A small self-supervised audio encoder (BEST-RQ), trained from scratch: width 192.
Rows from expert 0 of block 9, named by matrix and row number. Rows with one number belong to one neuron. Each number is 128 + 24 x the weight over the matrix's rms, rounded and kept within 0 to 255. All counts start at 0. Numbers have three digits each.
# up: expert up (model.blocks.9.mlp.up, 16x192x192), inputs 96-191
# down: expert down (model.blocks.9.mlp.down, 16x192x192, transposed), outputs 96-191
up.16:130104121106137149131101104130103130095157087083117129119135124121187130140138163109122104142153194104166119121121102137133130150073154152147099117107116085142070146106143150137151114133118129101073107108135127144121100101119152132108137110143113087142115117146157128116120140157127100097
down.16:162125110135106159163119117139132140104119129166110131171136149114091126113110138121091078136110113122111106145148123117133148150124126108109142137186136163109120114151093121119148159079167115177123151046130128113124119137122130126149122118113115123117128125101127139147142136125155146098
up.17:148111135150126166155113142146133126077150115144134135106140156124134159085146125139094134092136145136101130164157132133123148092131143098154173188108158141138121065180121100097152120140167112142144140153155149133135152158127144123102142178154145144164112152107135107137119138095144146094
down.17:126127116174143121125143129114144124164090161150096119138152119102130154106110136148122156095130115120129132101147124071164159100116102124137146170066171105107130126150154155092111139162111109098085081099169176075114158127114134140060116150124142105121107143135181128140116132111115095097
up.18:108130118121125115133120149142127154123125085110128129076120120100118116093164143146126093116155155144101120154180133108119114104112152146196110123113144130144160110164137149126162097153121122126126117137152138155136097099152125130118154142158114087137123112147100140144130131140161101160
down.18:123156137111074140136110117160157128113143115123139123137114185125111136147143161151129132137119145125094107121099116149121144134152122146092086147086125092143105106137129106139130098171147127137133146113122097141146122141149114123025127132131112125102142151074150110138117139126126153134
up.19:066122103122073135121165177132132144121129158139130094144058160141125105128111140089088172084119134143132115106124148130135137142185185117124138168085129132158115091123088138113123183120121137154127150162131117203163129133185112144106127129111116094108133168115101114137063130105185129188
down.19:084193162081092115153104168109142165124151153115122137148130074134116143092161117132087110165125173115120097148071148139146135128132152130111132109159135133143131094129130105119083104144097115159091111099108116149145113122129164169091191131129148142136171102141158129137220160131145099161
up.20:129077087079140144099092076114149125146167151136098090136138142151163119119150124130128165099119130101162108140128166159074118123112121094099105148088150124153141131165143131154158102155166105117122174093120128127137151098120143135115142087160162129131160104132149077170133077149132118111
down.20:128118114144145129112122141097110130165117157145111103105131132108166123065134111140153131112102167115104182150142123123127154072112125126097099110110164149098147185110107117133137088104158147117124076163144145105114143128108155101133132114149089142158162095148177109156137103137147083148
up.21:117170137114082126133131104106120151106133113109113103113127148100139146160129135116178116145145135166149163127113106114124130092122157116121114137113145138101139132133148104157159125120118149143153137114143087169128115127173102094139103104081152147160119150133118135105117118117128112120
down.21:129155136130121142131116143064179129099099119102074143132151121149097132113129120124128124122145121118135127126113135147146119161106145152094126167166118135134134193117175148134126135116116091121120119078110145149143120134169131145191116171115125154157117091152100144093138103141104126163
up.22:129123154135126190123091147145106103126166119121095117103128093127144099121174153132118095140164141106113160115103107109164154098104135141144091106130103113122079106136119140137150143129163168121100140127113088134093134121135170112123104093135132106199128112151103124106135111138124113100
down.22:144113122140073142147141140147170173130129123173071132143127135113103109098096142116102097164117150148085095194159120152117124143150121155089112108205147145099125120127127155119143114137116089142118154103127113157112094097164141137186160103160088091120138111139149132119095096120143139119
up.23:099125154136127127118157114117151093135124095149117118113144119093122123106129113138153144154107238111117157109124149124168150123146127133084081122170117147146145102093092119120117125128135098164140106162146137132114140154102127133083081123136084134108208112121139160166132128119116116096
down.23:146093104118131116117133096110136088133143118115140105153119092089147162134098114095152155103135064139132134080128141096106106097092147102113158134111131091124155108140165127103130160155126154147150124110191130111149177134152143141089109140126180084128117144196156119160141135176117116082
up.24:141118135112145137096097085149155100138149033139134134136093159110112121106136162121161099096097149128106111138141169101134106158108140094120124142146163162093193126084137121166174062157149130117150100151137106121140073121135165094129094094158145118127162103133140145159145151176144127127
down.24:122119139138123128110121141092080119124121168089185155108092109080126133118144137132121100101173136133155118144111195129172151163116169113149145103145100126155116096092128133104148089159111154141130135207160096105112102157125149106108138157077187147190114153113092109154138138106122102123
up.25:113121110153120123146171142152099112111099158118122109115088110144142138123124101157070163134130120185119112145160102153097095124123148160124119121166122129178105144140131140102112171113133132148088107141121139169157142124119110147118128103096148107160102152114119094109111152142129166144
down.25:070108140112116160167119161104133088118119146121106126137146091161097144133099140138102131130138146116156145074147124111124120078100120097145117136126138089174114103150121136138062110140122111104101148122114131131132118134121110181117149109116152128155097171143107117130132130083104135116
up.26:106107135177112151130159158130170133123131125118113104130101133064121107109118113138113108071111140170134130143125126097144147105136139108124120137140160133151138068152097147131130169112191129151125114155138153163122155104117138142120126154100103148144153144139144107138061117113129126135
down.26:121132133092129126149109157144148141127131125133116124123121094123079108133127163168131148137121137122127113170131107120121094124148114142107124142131127140152128125120142129134108170173108100107099105117131141176098146111123127135114139130104128126133128132114153133155119118117095135113
up.27:109120122108104112127111108104103146124136113114128113134129104100158133124143135065141143159145148144141136160111114115139124113102126146151171130149132131115127172141068155158123103137121142104090169125145197094110151119171149120122055083141127088110129110205131130109119081179139090106
down.27:158143157100113076153124127113098094103124106137125119149082120126089129099165117133142117109143126155092100111096147106120116182161142157107118148128097171114127133154117138137167194129106115111122129090089141160184138126122168091153150184136107103109115103082122096113116113126106113111
up.28:104131106123134163162160152187130143111108133160124085132138111110145136124106113107090136094120172123113138134183101135096143130123152112154073141137164059137163132128122124083095127117108095159054113148177157157175136110117117152104109109097119127120124139149146132151142135142108106151
down.28:084131152099102140175122134122084131100119144186115106141133089174118155103146145142090095132108164107107148095115158100150130100131150135174117096174157131154116104137077080080136145112126114140152140118194115118105122116144168137100104119147118116128146148106162107119115136097167080104
up.29:082153129115129102143131112140132095120097138184142139138142146117091125111140109147106134131130114079110164142066118066184126158152083141120121144169137134126144112137115119120158133135147123097112133114135096105111140099149159137114107103168133130126166125118147123137097083126160122111
down.29:158166121115143118124114100128144114151108140125106102113129067134165139127141135142141134112112148145111100160148129147130121065122100123079182111176127142076148137110111124143109118124156169141143132154115115132147122134096124113187090118135098107145129127141123108134145122127127146134
up.30:118096142096100103067144122100141138151160114114088132116104146060138125127178140122165149127170163117156128090094161141154145129138128113084117149156150094121147102109093148112126128117133158094092148170148113132136134158152115115135053106124141114096163127185111103137121088139102132129
down.30:148149150074107136152117126176123131089128128148133115153130163142168123137140139106132138149127132154095142127153107117149150151131105158106098143109139102140103087161144119131171069140170141103136095119147083142152111141162124101027122126139143139142143148118155139129107087124160156107
up.31:128110143135154160113111140112164112147103129178115122139147124169134098124127149121124120143101143155115163156122113140161125118141150129136099130101145124149125141113144132120167125106129100124153083132143126164090123131137134130115120150155149105119114109141164137131142096132128128108
down.31:102090130120108125126118143131092136126135133109159109120158093085152147115097128109096134117108129103111113142140099141120143133085118136157117089158122102133164115145084109117120104105135169165132114164141110117119131164092110132182107118091117152137157151126080163112148115112133128131
up.32:111087140132143111103153125122093108134151100140158154127089166159173092143118113115152077126144112176143155128109114147184056148117131089107152112113126148137102130109136161134133093142131146112076136183136123117109130103135101083127127142139150146170128125152118118130139082153139136117
down.32:144120133113118107126119138131129153136178118096120159149111158113141117124149109134103123121113078116124087115100135112116111122151167102134143145220140165138121093117154111127146133110134179129096140133134094128151127182164157101078128175133115153161091142159156128138124159108125136146
up.33:112097093088152112072161151133119159124121174165132098133167158133114147131121116114156187055108131126156098129159148158154092121105136097106088156086145123147155162124123136097160117137112137179104148140141146112136155160112113123125165118106134152110140129150103138145133091130115174161
down.33:140130154118131142137143113117133158135132116139129082101108122114131105123121119119152104163106134123177110157145126133092117119160137102137104101146157134137106118115141119133117161123130146147129164147110128141098150080122174131225097105148129090114178130096146113126121129152104136109
up.34:144098131112156114133092095118138134110157112141132153140149151161162142125115183146123116118123107116095131148140132140108136153109084116151119129158126129130093098143128100133155152165157115106140119116146148146115202133115103098115138119140138115154131112128140143172136144115124193070
down.34:121121118105115129144111124106133136134107131115170133124142121111122146110084128201143130128088098133156126133118143125147127122088125145114138120110112120157171095114163156117149151144119144129139116173133144122132115114068112129126150163129125156114132130102117127152144122130109119136
up.35:101110137094096088099122112153121111134149146148148145097145133078133130131158109129188130130117148135101151076128131116155105164157151108106054129136127128119165113114145117086143172158115122134136111150128100139109117166142121132123134101152101130168162111120122139122131089102139141076
down.35:138108095119130121121126130121182155171150141141172168121155119156160122083105097142108108124109177149127116116069190132134124099120150134118136088192149158111118124107101135112132127104121093123111123122113085102147092114126142166139174116174122139129145105137172119112153128139134118139
up.36:141091136132129137141133113142125145133156104132119121117137122182135128105131146139132132116138203175170164138121145191169159149070153132148110136142123093100131121124141117135104182132135119151154125116128136141107151161092093094118182123086094130183127146145120172138102131124115160093
down.36:140178170146109121112117116121103151146108144116116171102094108197109137113120134152123150163119156126107141150155151106118146129132138116076196100116100150141118121081140119135102119178129102096100085152151140125123138144081143118152129159084086122155126121075145128125122141119112141158
up.37:116148114148138166132148108131145147121137115127078095086115129075164152095117138159112127122141156175127116127148129136121123122144134117131149165181148067163101065153143153123144094156124174166102121117156098179160119108131120133081096116118098130119094174129121143118066153119118138162
down.37:106103137091165157124132107130148123143071170100159100132144082114082113141096138118138149100102118140168154128159132106146117139104094143151131133102148122153138144114131158113098142150098123104154112166123136119108140116088073127107133143087139166103169138133121168147132130163147127126
up.38:122087117144142113088142157126130147105137121099095156086130130084205166109130115115145102112141193157128088104161152168138132107111122079132126139139121104137139117118074103114122133134118149146124135164091139145107145133127117146089089125134047102132141094134122110163092156132100166169
down.38:143115126076146136111126107117119137142117160130123138058154114134118174156106112132153167137127142152130151138126157177142117106119105177171095119136178117082125118069139183115121123154095112109114137180131141143128122137150099110070096081100170098117164114115114118103157119149109132141
up.39:144128137174140157114119128124132099134116096147085125109103151119167129132130156099150110102151138161122118111171132136112132158107115113140157148135135091118097120111133107145111091104174148143106091109119133133130115124150151111110153127143154078102144114110101135178146112116141166106
down.39:109130139104096116146113150142141125084167130120108152190120144129123128136128149102094147130172114141069087139130113136098132127144139119139140159148100159133111145116123092140154145123122099144141168103113105127164119163158153155097141137090111141181149134131132092155137134111129142128
up.40:100141140118127142122152100141136136118127123165114090137140158073136128111143106119110128141108169092141126107168125111152149137149114122101088148148162142163101134141104148079133151127111119134086114153164136101166122111122127128109150117106111151100152153098087134131143102097124109093
down.40:158139129129132130100150122124135096121113155150153144138144123154121155134091160097149133105090153144118160079113151070072128118105115113105132099079107078142102114130088094109125134159139118101155129137177138129125147146138133110073114153133101122121132120137169119125113146131134114104
up.41:139093124092121100121120146118132140152147102140051127144116148117144139124167135144178132096154127099091105118134136100131145113132131140159124114129135112137177122095128128155171122142143156128150109103122133172138147114147193088134150095091129105120157112138083118143102102140123147143
down.41:162151137088113127137130120077093125128151148084110136117111087121109126122146145156096150156118104165098149129127146124128119130137117151122122103088124154157114117129153122129110194127086157121138156111085114145120119138134129144201156141112100118160121152088118130148145137126096152148
up.42:113146144090075110167177123172107136120112112139153111102130136117074126140152104132141138151125123137118129115145116112141079103158143136155136122147144141134135130145145133097109146162103114127086125125148114115111087111120085132125141118120116159106113178108122189123158135079142135123
down.42:106125127117148147120124094105174165121129152110108112147157107136136148116074115109133136120137155127170144131118151147090121094115124132093115122164177113151114141132058099135125068135146122131144119160138119128120125111135122124187110107117084139141165107126155108126121108119123131154
up.43:145133152109097080158113164123141194165132129108136108128108126143136148107137111134129157126095130122135127157113163172114107098154163099198143132113145142124142101145135123118109124179134148111115127187129079161122139129133156097120152158133136155116156140136151124126141141125077157176
down.43:089132111163125109108146147140163149103139130082093148074127131084140173112158106140148137111099142093120105144133128141130149119095129104128107169120095135110171159140147180098098151118136124144092142166181155154114141151109116113156125144116118115124150123196110148083088105139134102142
up.44:131123186076133119132095123176157106106102141187122082140127136130104141113153151101120133136126105091082137119089120128137111099123107121139106158091145119142132115157162108127158131166131107134113161132104116092119109152131157134134133122161131103109186136145176099121112117176142142106
down.44:140129151119101126103118093170114103178147127106147147121104116092143117119138138168169131129123108159139144126115131143133144148133144115108139123143095158138104148115086149138145129110135161139196139168110132176123113130089097117191145106133079168127094180108143127103090122101144109111
up.45:093081125148144061097165124124137137155119115105137099103106139134127123078151122144131090137087127174093151155129110125136094133105123120099114148136154145134167152128099145102147131122105113084115097180149148137078134113132114093102082141101138137116139090098162131100131114172136144145
down.45:103127143175089091146154149132116111145160131112100181145103158156145149094149051163082129111140106078121127128104127090120127133132122150118153129137120168152135164171136121111117110087139149134068126127110162133149123134131104163000159164127129140147081144104165090119107127114132123156
up.46:140119131130102118160128120117152122097142138156136128116138148138132153127132167129112108126139148130053150107144129143108116145153119122124125130150129122111115109148139110112171160145116110105150098140134116153094134133128091083104126155132136101166133126100171140119130154125121141079
down.46:111108126126125142137129098097097149162096142128133098129144116116124158088082131186121132137122152148145136114148146127137113102126114135152115147135160112139164124105096167126136104132101128117122113163137154101111117117088122118126122125120114128092128140124097116137115163113076126159
up.47:126096155151143111144148124136102120121152106149147141125114142129191129129148120112115160121103119143129128145108120138158118127132133131119141111108122126166141128081072131078136125120117135097156131184141170139147124137155168128109090132132133102151165103133116120118116112140134127119
down.47:112131107080138136148119143104088101111129161097119113131123102162093113161118148153157127123115131111129158092151119122148137148097141118158105128123098111145115098132179136140101154161110134100116136114118085154125127143139092102120126126082148106168097139123094141175146142117094147132
up.48:127135148097060149137107140148122148102153115145166156124097151169154109132150172132114138117139143148114144145138176161148139172139138107154127143110130138097127106100167109103116166148119137135167184155149096149098097164126112099107161134121128109128103160110104147162094153121146140134
down.48:153150143168137131149145177104070102174127129132149154102136117150131165136115118141117131174182193141141152105160158133129123085132118193127104122102117132099152119064115108099127092159076089086127118178134131106093074133109128172120137146136109108100124108099081107092109077113107108139
up.49:117093139091086132119134108110123128143163120081163144140071136123129119152133157154142130113128117142140100162110119161123101131126162115157155109127139105137130144121121138151108089151122141123097163127143130119088133125146118127134097130145140121111129149116118139140120095145139106096
down.49:125135109137136127146159155115121109152123138138122124170112123122127112138121118083116102150158117111156117123120124098134123123146126122112100131131117134111123150123109113115132161090121143098107128133079160105125151121130144139213110135091112098141135130105128101134122159156118106136
up.50:126137155124111119114153148167115079148109115135118125119094180127123100108158112139104129087143113175133115145103131133156098134103150065099093121125122136116169123135111127134134108113164125143140123177165144111118104153137108147131149183129137100204106147159137111149139160127125138153
down.50:141103134138136135117129111182164175161137112124161096126111118123099108149109135140130137129120099140158111129138118147087127138141163083162161092131112148117120090115181128144140145172111133133152109138135094133113132159106132117194126152149129108146104138144131157125118128128128175115
up.51:093086101132109142110115090135116130110131151135147158137138164144152113149116143096164129097171119153108127130105122113094134147139148106111098149094121117144129123122138116120111117138155171142155157114100114107126135146169098132139161109131148105149147134135108097182115101173154148095
down.51:104125099155125143111118132101142128171126166114137119106123134115123120112111128144138131108112083122148088130136148130148140107144148102159082175133149121113099147111164164140117195085130166151119184145127134114136151118119152136176175126136127128148103131147130098162109124117150110134
up.52:123099135112115118128158089092118147091154100086106066115054150039131115141171099120141124152151151161152131108126098094138094135102120113182124141075125085162145157118094156159130115122102119152105125139134142124135129144168124136130120151105173120147096140153145112114103147167083112131
down.52:165122129119143124144137126089152139176138139145115159145124164119174158106095083136149140146118053163177146123099136118098126141126104140076117155136141179096140159126152156086167122157095134084120129138114107135134117139121147125144191181164091124123098098102163115124126125151089103108
up.53:115104144133095119067090139146108131132152126115151147099145106122167159111156123106134140072145139111101117142121160158145143112102166122104138158155140110144164108100069119093161121160132132140111101194144142132091161141123131078120114128142092087129166094147111115123133132152139116147
down.53:154103143137120149150122122130142103154107123129124149097101153132118140120141113134107140126130125124146137135118157127133170120111102140143116108093135126093116150117172122150116136130141107087102141097106160092120125157074113176142177114146162103145131142118129085125159117129117105129
up.54:125169109145137118137151101121124149116127111138118100120136128109182185129121141141113151154140161148128134118123153137111132145132117108163139151160129077137125063165128100142114090130124158164120113105137053150189132128142149123082102108149087132089122160107120137166079142135123147152
down.54:156125163076128138129097057147166122107085129136152089156153126147063110135142157129139165099086104177140119117116110136125108117088106127139133112136156128157094116146143141138118112147164145102178135106154122132143183160134122112118101105109154108092147139127145119130158156170152145110
up.55:119141124064118108131124110176073108125133140113137106098166131086132153139152098105158134143146123114118101090146125146146130123087122133118107142184139138125080129086145122097157156169115153115101168126156102148134116095130138123114159105112130162156189123102109133116163115071141134079
down.55:108157111146136146132142104132167095098124121139121068121109102150113118132157127127130096148091187122140114120136142129110105130131143138105103091167158089125109097163082090150088085125164124137117138137138076113181121108161127131209130082157088108112174118089150122114149138146149131120
up.56:135113165145136130112122110102151126126153135130105069143133131164157098070139146146134151128099161154095154161126129197177136115124151100133093118139128139166106155148132166123166102105136111155144108149131148156095133161114139122120118134105144119105141122119155127133171148100111110138
down.56:084086131159147138120124143121130137106121129102132125110160138105125105112128109133095136139123125106053103129136103096127120176086134121066152080146119160143150142170117127118075172075167139164105145135122131114119161120076110153085134127149117162138131133112115156148096092150180145138
up.57:126111137090128137110122153133155118144146151139124103147154134115110119116123128140140189104103133096139109097121128112177157111173135140127111134110167136165162112116148113120131140125145094147109151124110085115149120164117131166121122114105154127142132122112181133145144155145178162124
down.57:121104144123115144109125121150142140138136153083128069097144092104103153124121169118137120127129158134162133142135124158125137136143077072131157103101145118090140098177070143132124161135149131126150096137076141108136129126110078099160100098131113121117118135140101144119108107142115165107
up.58:127096138080109116119129144151103128158155094106114116102108158059106147128150120126175137129168189117156098088135151133154159105132134106099098164171197121112171109134079129122120104166135131100097156149150128142144135136152115130125068093112132103100199119193112129144136102161105131117
down.58:162169155082100147140105113162136115073100112141160129152116151140156110164130171105131131156119134147088126134180108117130151127138108133127079136088124108143099099135157116133169083160158145109139106122147106137141122143173139115051119110134159128136168158101129140154129090131138162094
up.59:109133117126118123116112127164114152120130129137157139167172182145131112101115132088147163093058154116137162151127171092161150142121151096156092138144152130120155112114073106104093093136173121136102164140158148106158150175116133122111125113136123134081168100181142139192125138150140128186
down.59:124136127154148160137114131116149121108083107139111114107175152175147118116112112119120088132097147085093145124166161122109099114077128135124137117100155138179161101131101138132157115161164095141130075156142128115109125106088119094097102098193150142098176102121100100130101110145115114170
up.60:117112141117133144152148091138111131122161115118114064104120170120097104097145125168113114169106123181102112194127125116169110108155136133123110135103149156130117153122082171130108123127125138132078145120168127141127114119115160157117143111164153118119140136109108138137144062160157095093
down.60:115132103169150115114140153140165153135140114149098130110170154155116113120132094172141150127121116097133100164145108147097098112136128119114137162107143173144158164148132182153129134110143113178115131142123137125123146113094111126116137123120103163087138123125178127131098153120099117158
up.61:117110122107161125145092187168088119145182117092125179116149112140151120134132127099142107114163182107128103095129105116171153165124156120150088153118124113139102148098135109138124152091137122144088149109120118154106091122161130141110113110139157116161109114115151097132117106111156131138
down.61:126123111153106141120120120112165139123114127165062101172119108117061131116143135136085090087145130112158107141157135136112135089129116113145150133156154150086140122167122107146151147065164116176118133079102142089119111133145123166132137120132101106109149130147114143139109138115151120137
up.62:126061136156123151073101088151168152104138134115101100104131159132135120116121174127129118107151140177143110116145124148175162093083144120100096134097145117083122147122129130152142122099191128141178137134127160118066163113134139115110123110113122107108128118131161119167135115149150186093
down.62:135115128118128092117123144107167160156140129097110115133141140149111132069106118141179149139068160130162081130128121126113145120175164151102139102049140180138109158128114103178119104144135107149165127106171150113139153108101127140101124134150089093129182077115216085135128114157178105106
up.63:111083150079136170146144106142115146135158079126080116096134185070134106093164151166141120165099154125126126133127157118136118119181169088125107112096156082136156134106112189129136128151098112119148145115134149131157087107106127159100145103159123069109093170133138160138148101186136141076
down.63:108130106062110129152163147139133128124090126127169150087161129146107143140117101157157136135120151116113121125150155145127094137139124136122105108101131069173161084150092208123129125162121078100122108128169126125113125116069037142057128118131132172090146132107122096112128138129100125150
up.64:128092143132155123094134106117137132138091100160120115117115158135108083121126111102127101110117121122129162146119142148172101115110145083073125114125163129094120144089152177147163106123119121115128135130137132135103134108110119099138068095121168153128145119153126138117157059130108134147
down.64:133105126181089124092131131098148153136144128128133123128114161085127111090138140136102119087112132090110131163101136104127161133127158119108119161150116142150136135138149139108114142116122140182102158149124116108101133153131150138161142159128093123132137140125113156159129150120149099127
up.65:114091110076145132128104175158169174174161087113097110087150129081118122114135134128146135120137141117153142102142124145123138122137142106127143121100122088100156153111140155137139153160125123129110112107163131124128132117152119123110088161128120112091088139180180150158120094168132134137
down.65:154092097105167152121140162151168134144103138168133152128166154113128132121101123143099120105175133143144112119156122166121085139110097153127098115106153113122161115102148168111136129177097076074114118125076163082103134084106079154058112122155126155109091099121125094130151105180109154158
up.66:118102144119144121134141129142063133100147133088137147104125138141153159133160139108151119144135127147057111162136114143132101100116129137156144123144088128161103151093095134106113123120117125149101139154133166134147144143138114094100112128150140116136139153115115086127114119177152153093
down.66:119141121103116129123104117133141122132130138126123120117144138138126116126113125141140139100121109132159141140120102126138144123114152116111097157092104133154107110138175150134134140131130146108137170120084109140165143130115089146195154113132123129152083147128132134128116131108111137156
up.67:064138143123115076121179166117092128164124142154144151130120130169147135133139140133128177113092145135094167128118135161103082098158110146153144108163128127136155095079135128148135112133119133091133099149123152108127108137137118086099132103096070097094186174095170138132101116123112175147
down.67:142146079128124127138183135140121148146135128127114115155136112120136108160087133128203121162152098151174114121148086154078104108148137090049084140120095111138140105127120183138157106151093128135155145132182141153168145096153113106114111136126156101086141102118165148095099103160088155086
up.68:136066131127080155142103106145166105124129135139123108122116129122073157151143106129092169086163142168141150113095148126143144153077142126119126101136169166120122139090153153138120131129166122122151086099124149100127163122128119084124156132109103109187149124192122101149117079137148163068
down.68:126175128159124108132177158110065150132068136141138156102090144181115131157135118115086159184157151139086180112132175100147117134147129119106124133115099113145133087082073098101135124164089071082124060159121146130139103103161130097107141182083115132138125112106113153105127146112105151150
up.69:125074106157157122148158153125086121135181105111115161097128163100204115124126141096149129135198142167094115141125108098095098147156164151117136127126107104128106150105124159149118099113123110173088144116129141135128121105104117120120164136121137084169120130147128115143116108157160112096
down.69:121133121113113137114122133139153128137137127153120123183111135145111124098141127114101124103115118116129099126098120124122124118121141119138112166144165144113120128171171143130126205067167148119104181116105155117117153142149162156160159113116117119119109118168133113131106111133137143128
up.70:090090109101137117132141152162102145091148129135074156146140126125145149132145125139099129183153121122108122115151125095127142120108139141168077107115135097131087107128152140169153128111126183123126095103114148130119141137161132135135098113104123136109095166151150133128127089085134177123
down.70:092100075098156118090156153118161096165128143143147163114128172106068110159084138141101125077128111107147135109128111123118099124134098144111123153139127138098140137119147147118097123118112134106132142159100095099115102183112063143173111130118163139128102133124124139135138129146120150131
up.71:129071115147142134132142153149115126127128131171096125117117118130117104122133095087144100083139157116106155123148130111156089099104135124118115121173161089150125125128116161124157106133123143117116092145141149141089109102140102160127099142087138154129108116178129152121143096153139128144
down.71:103123144118105103135147153093124117146142120114133167107141117139081129122117122145092109119123132125124140135083119127123128126124116149115123103153105152163135144125093117088094141094121131125152154120113122135120128159137084178142144129152092130146158140075109114094118134108134104134
up.72:136158135084095143112089174160107148090089117131131124121129145114151163137166126095127105077143151071123141114139153133119135156130165121133148140181139129098118113131134157102144165170115133145132111177174142163139109147139132074116145153123094105156117110162120114112126111109138120123
down.72:163087110155132121084163131088135089152138150140116104127114166112141111116163115116091153090112080126122139130122143123136110128121137129092132115119085127144141162119155174124130168107143133197100177093101134113168193167133104161138151112102183097152160134159127062155130124183124107104
up.73:137144114154088168163126112152143152179115124140129120125121164098135098114145092121122092174100158118134144109139169103156134148150119058089172122146156141105114111124143145139119074137160143121159124118162083119151090118107166134119148146127088134169135117156150123118184127120108124085
down.73:126134142130106173119159138147141134150116133111171124116105140143066132180121169133154103128132172166166096107132142158139139120141110131147149136073137095153082106126105133152064130132116163174140146157123125120096093120120058119051153104094125137118144160115108147151063152089107178109
up.74:097134140100099102140155116120106112115099140164152121156132125148138161121159113131124147109129119141149140126121127130185118150082109119142173128132123141118166120098136079088143129117118130124176136127139129103188144123140130119113105120091113139158137121136161151141156165105136165138
down.74:084164098098140136147135139140120163111119148141113091096149083145121118161080130145142154142142122106145128142145117169112125148119080140089145113125165121128126077145120122145147099148128121123134121126100111139191134082123097105139103129164125104081153130103131151144087100105110163153
up.75:118107153108129112152144143117085202139171101091111144102116106106151159084133146153128167139172125146123136132156142144098107103156127151179155113142156089150112083140117168119083116207111134157053149150114126175113131101110109145107150120104156113138128159143117171145139119146105161130
down.75:091151131110118149109121155142122162158126162068131155115127121119102128127113147129146136108091156145160121108136162113137147141119121129115138149074150110140131140098090140137124138140105171117133146158107140146134103127063087114076169145084063198134128144137120159116087088097151133158
up.76:127161176121101150101127123153113098132149072103140113109054128121141122105164158144113148106121142152130132138093115117137103119151146115157105114136101122152135110169133154181095130128161122122124132137123165105151095193105145136123120133126138098176111136148126129123137171141135115110
down.76:192113097115151137113107115129135148107130145122106136161143115101165136134105135140104154138100051133169139132138087117103128156125174121138115105174093137118120155131190150122152148142126146143120146114119112122159142155124115114166128139127129100148079141109109140151133127150152174112
up.77:141162147062118117131087109128136128107118150103115133101145129083139148137146144099122119142100108072146126106117131145111147155096096134149069163150150082114094131114130119114165105152120115092090154115184083100172118185105138125120086126151143139135119135118185091083148162114142098118
down.77:167167143125124137122113105151121122118114104120167144129112141143113140125129141150158086114071108118147155126143144112104149154106110106145162131107138155121127106142077085136130132123145136151152148093153111116140102154090130116210114134129092143056126111077128146134128165108153125118
up.78:120133148151121116124150126092144126111161129152123101135130168110154164121116129129118158114148141151107108139145113114093111110140133142142104157104136142158128127171167107131142102142133106148134115124122144152184159119126159113109111129147129141120141143124167140145093094118134138139
down.78:103146150085120168151112095118122173147087136133160118138162105188071122112115143144123119129091124114146132117114142132120116140106089160126135131130174130132114120131127100136100125126134136134153101123121128116075139122134124104140136127150122151131132115131130141122130137138124136149
up.79:126109148130122124120108151114157149120102108153130151122082148136133127095150099108122163091118154114103139136163119111143092100110146086117126164087167121131132070154132097137137144166163108113105124172136116124123147154143167154109136136155111111198103115175198100170109136142122157150
down.79:119112137135102089115123137120155115115153123142098106158107186143152132127158121134132147076104130133098118137098087141109103163139141130060155146148117106141130144151105150129114110146142115110101095121165135156174157138161106104065135134139093136113112130127152102132087084128093116141
up.80:096102170075122132146139097145090126116118126129145086137125117114132106131153150113149084171097148133106131158148125130143110125111167139121130127148130103151139161132114132133131094128103105152117116145159124107137111128127109081128113096147097134108149158124112127109128077180130107093
down.80:148166112127129125137133119132159115118116122140145147174133120177095154164112113110112137115129090091161136118116117123097126116133152118106118162126122143109107144147133125110134136096144107138111142094090137109146155134125104153213107139134127104097134136109156127118142157124140145136
up.81:143122150115114143135117153119151170131135092099148055129099123140133100127145125134133137129171136093160098114121157155139136097144119143098120120127121148170118115113121162140107118158119121135118176158113104120097147093134137140132138074121140101101176132125104119145132126142125112163
down.81:097126110169125125118112101150105147141124159099103139126112079110136133092163117139133134123088130117105138141125112099136152073101162121101110133112135123123135096155141134120118128132135142158106129118126191132138130111163125147213149092125140106146118151167146110132122109143136098143
up.82:136122165150148176084102110103145127081132137149094125093149122142168131076128145129137168134105183147137176144135130141162126142121142128133143154099157132158082099141084123105114104144137122152125123181124107163135138166132132148074122157179151128181109104149171124108144153131131126109
down.82:078110137103151124123133153097115103153103143109106077096144136123077157095142114101139136146155134154123113088116143087188118142099099146179113134100150122099148141110135129119092142131075114107118090155113122081170123122106103087026105141138146173101104101127111123110113121157121149165
up.83:103106133135125133117095165174166146131146116157064149118140126113156130085129172128096076070120184108137099126154147114115170146136153110118135170144160106120121112073080098116153128126165125146079116147136131146100163123129178135103122096152117099105122089157143101158098127134112130158
down.83:111104123082103148124075142122099135116164169094160159132143093117124162137111132149141137129122137122159076138127181145116145115121136147128153139080155107143121093109119113136138136180132149166130179120113133142118131111087082146095165129136150150129116130116118100156128122116119155119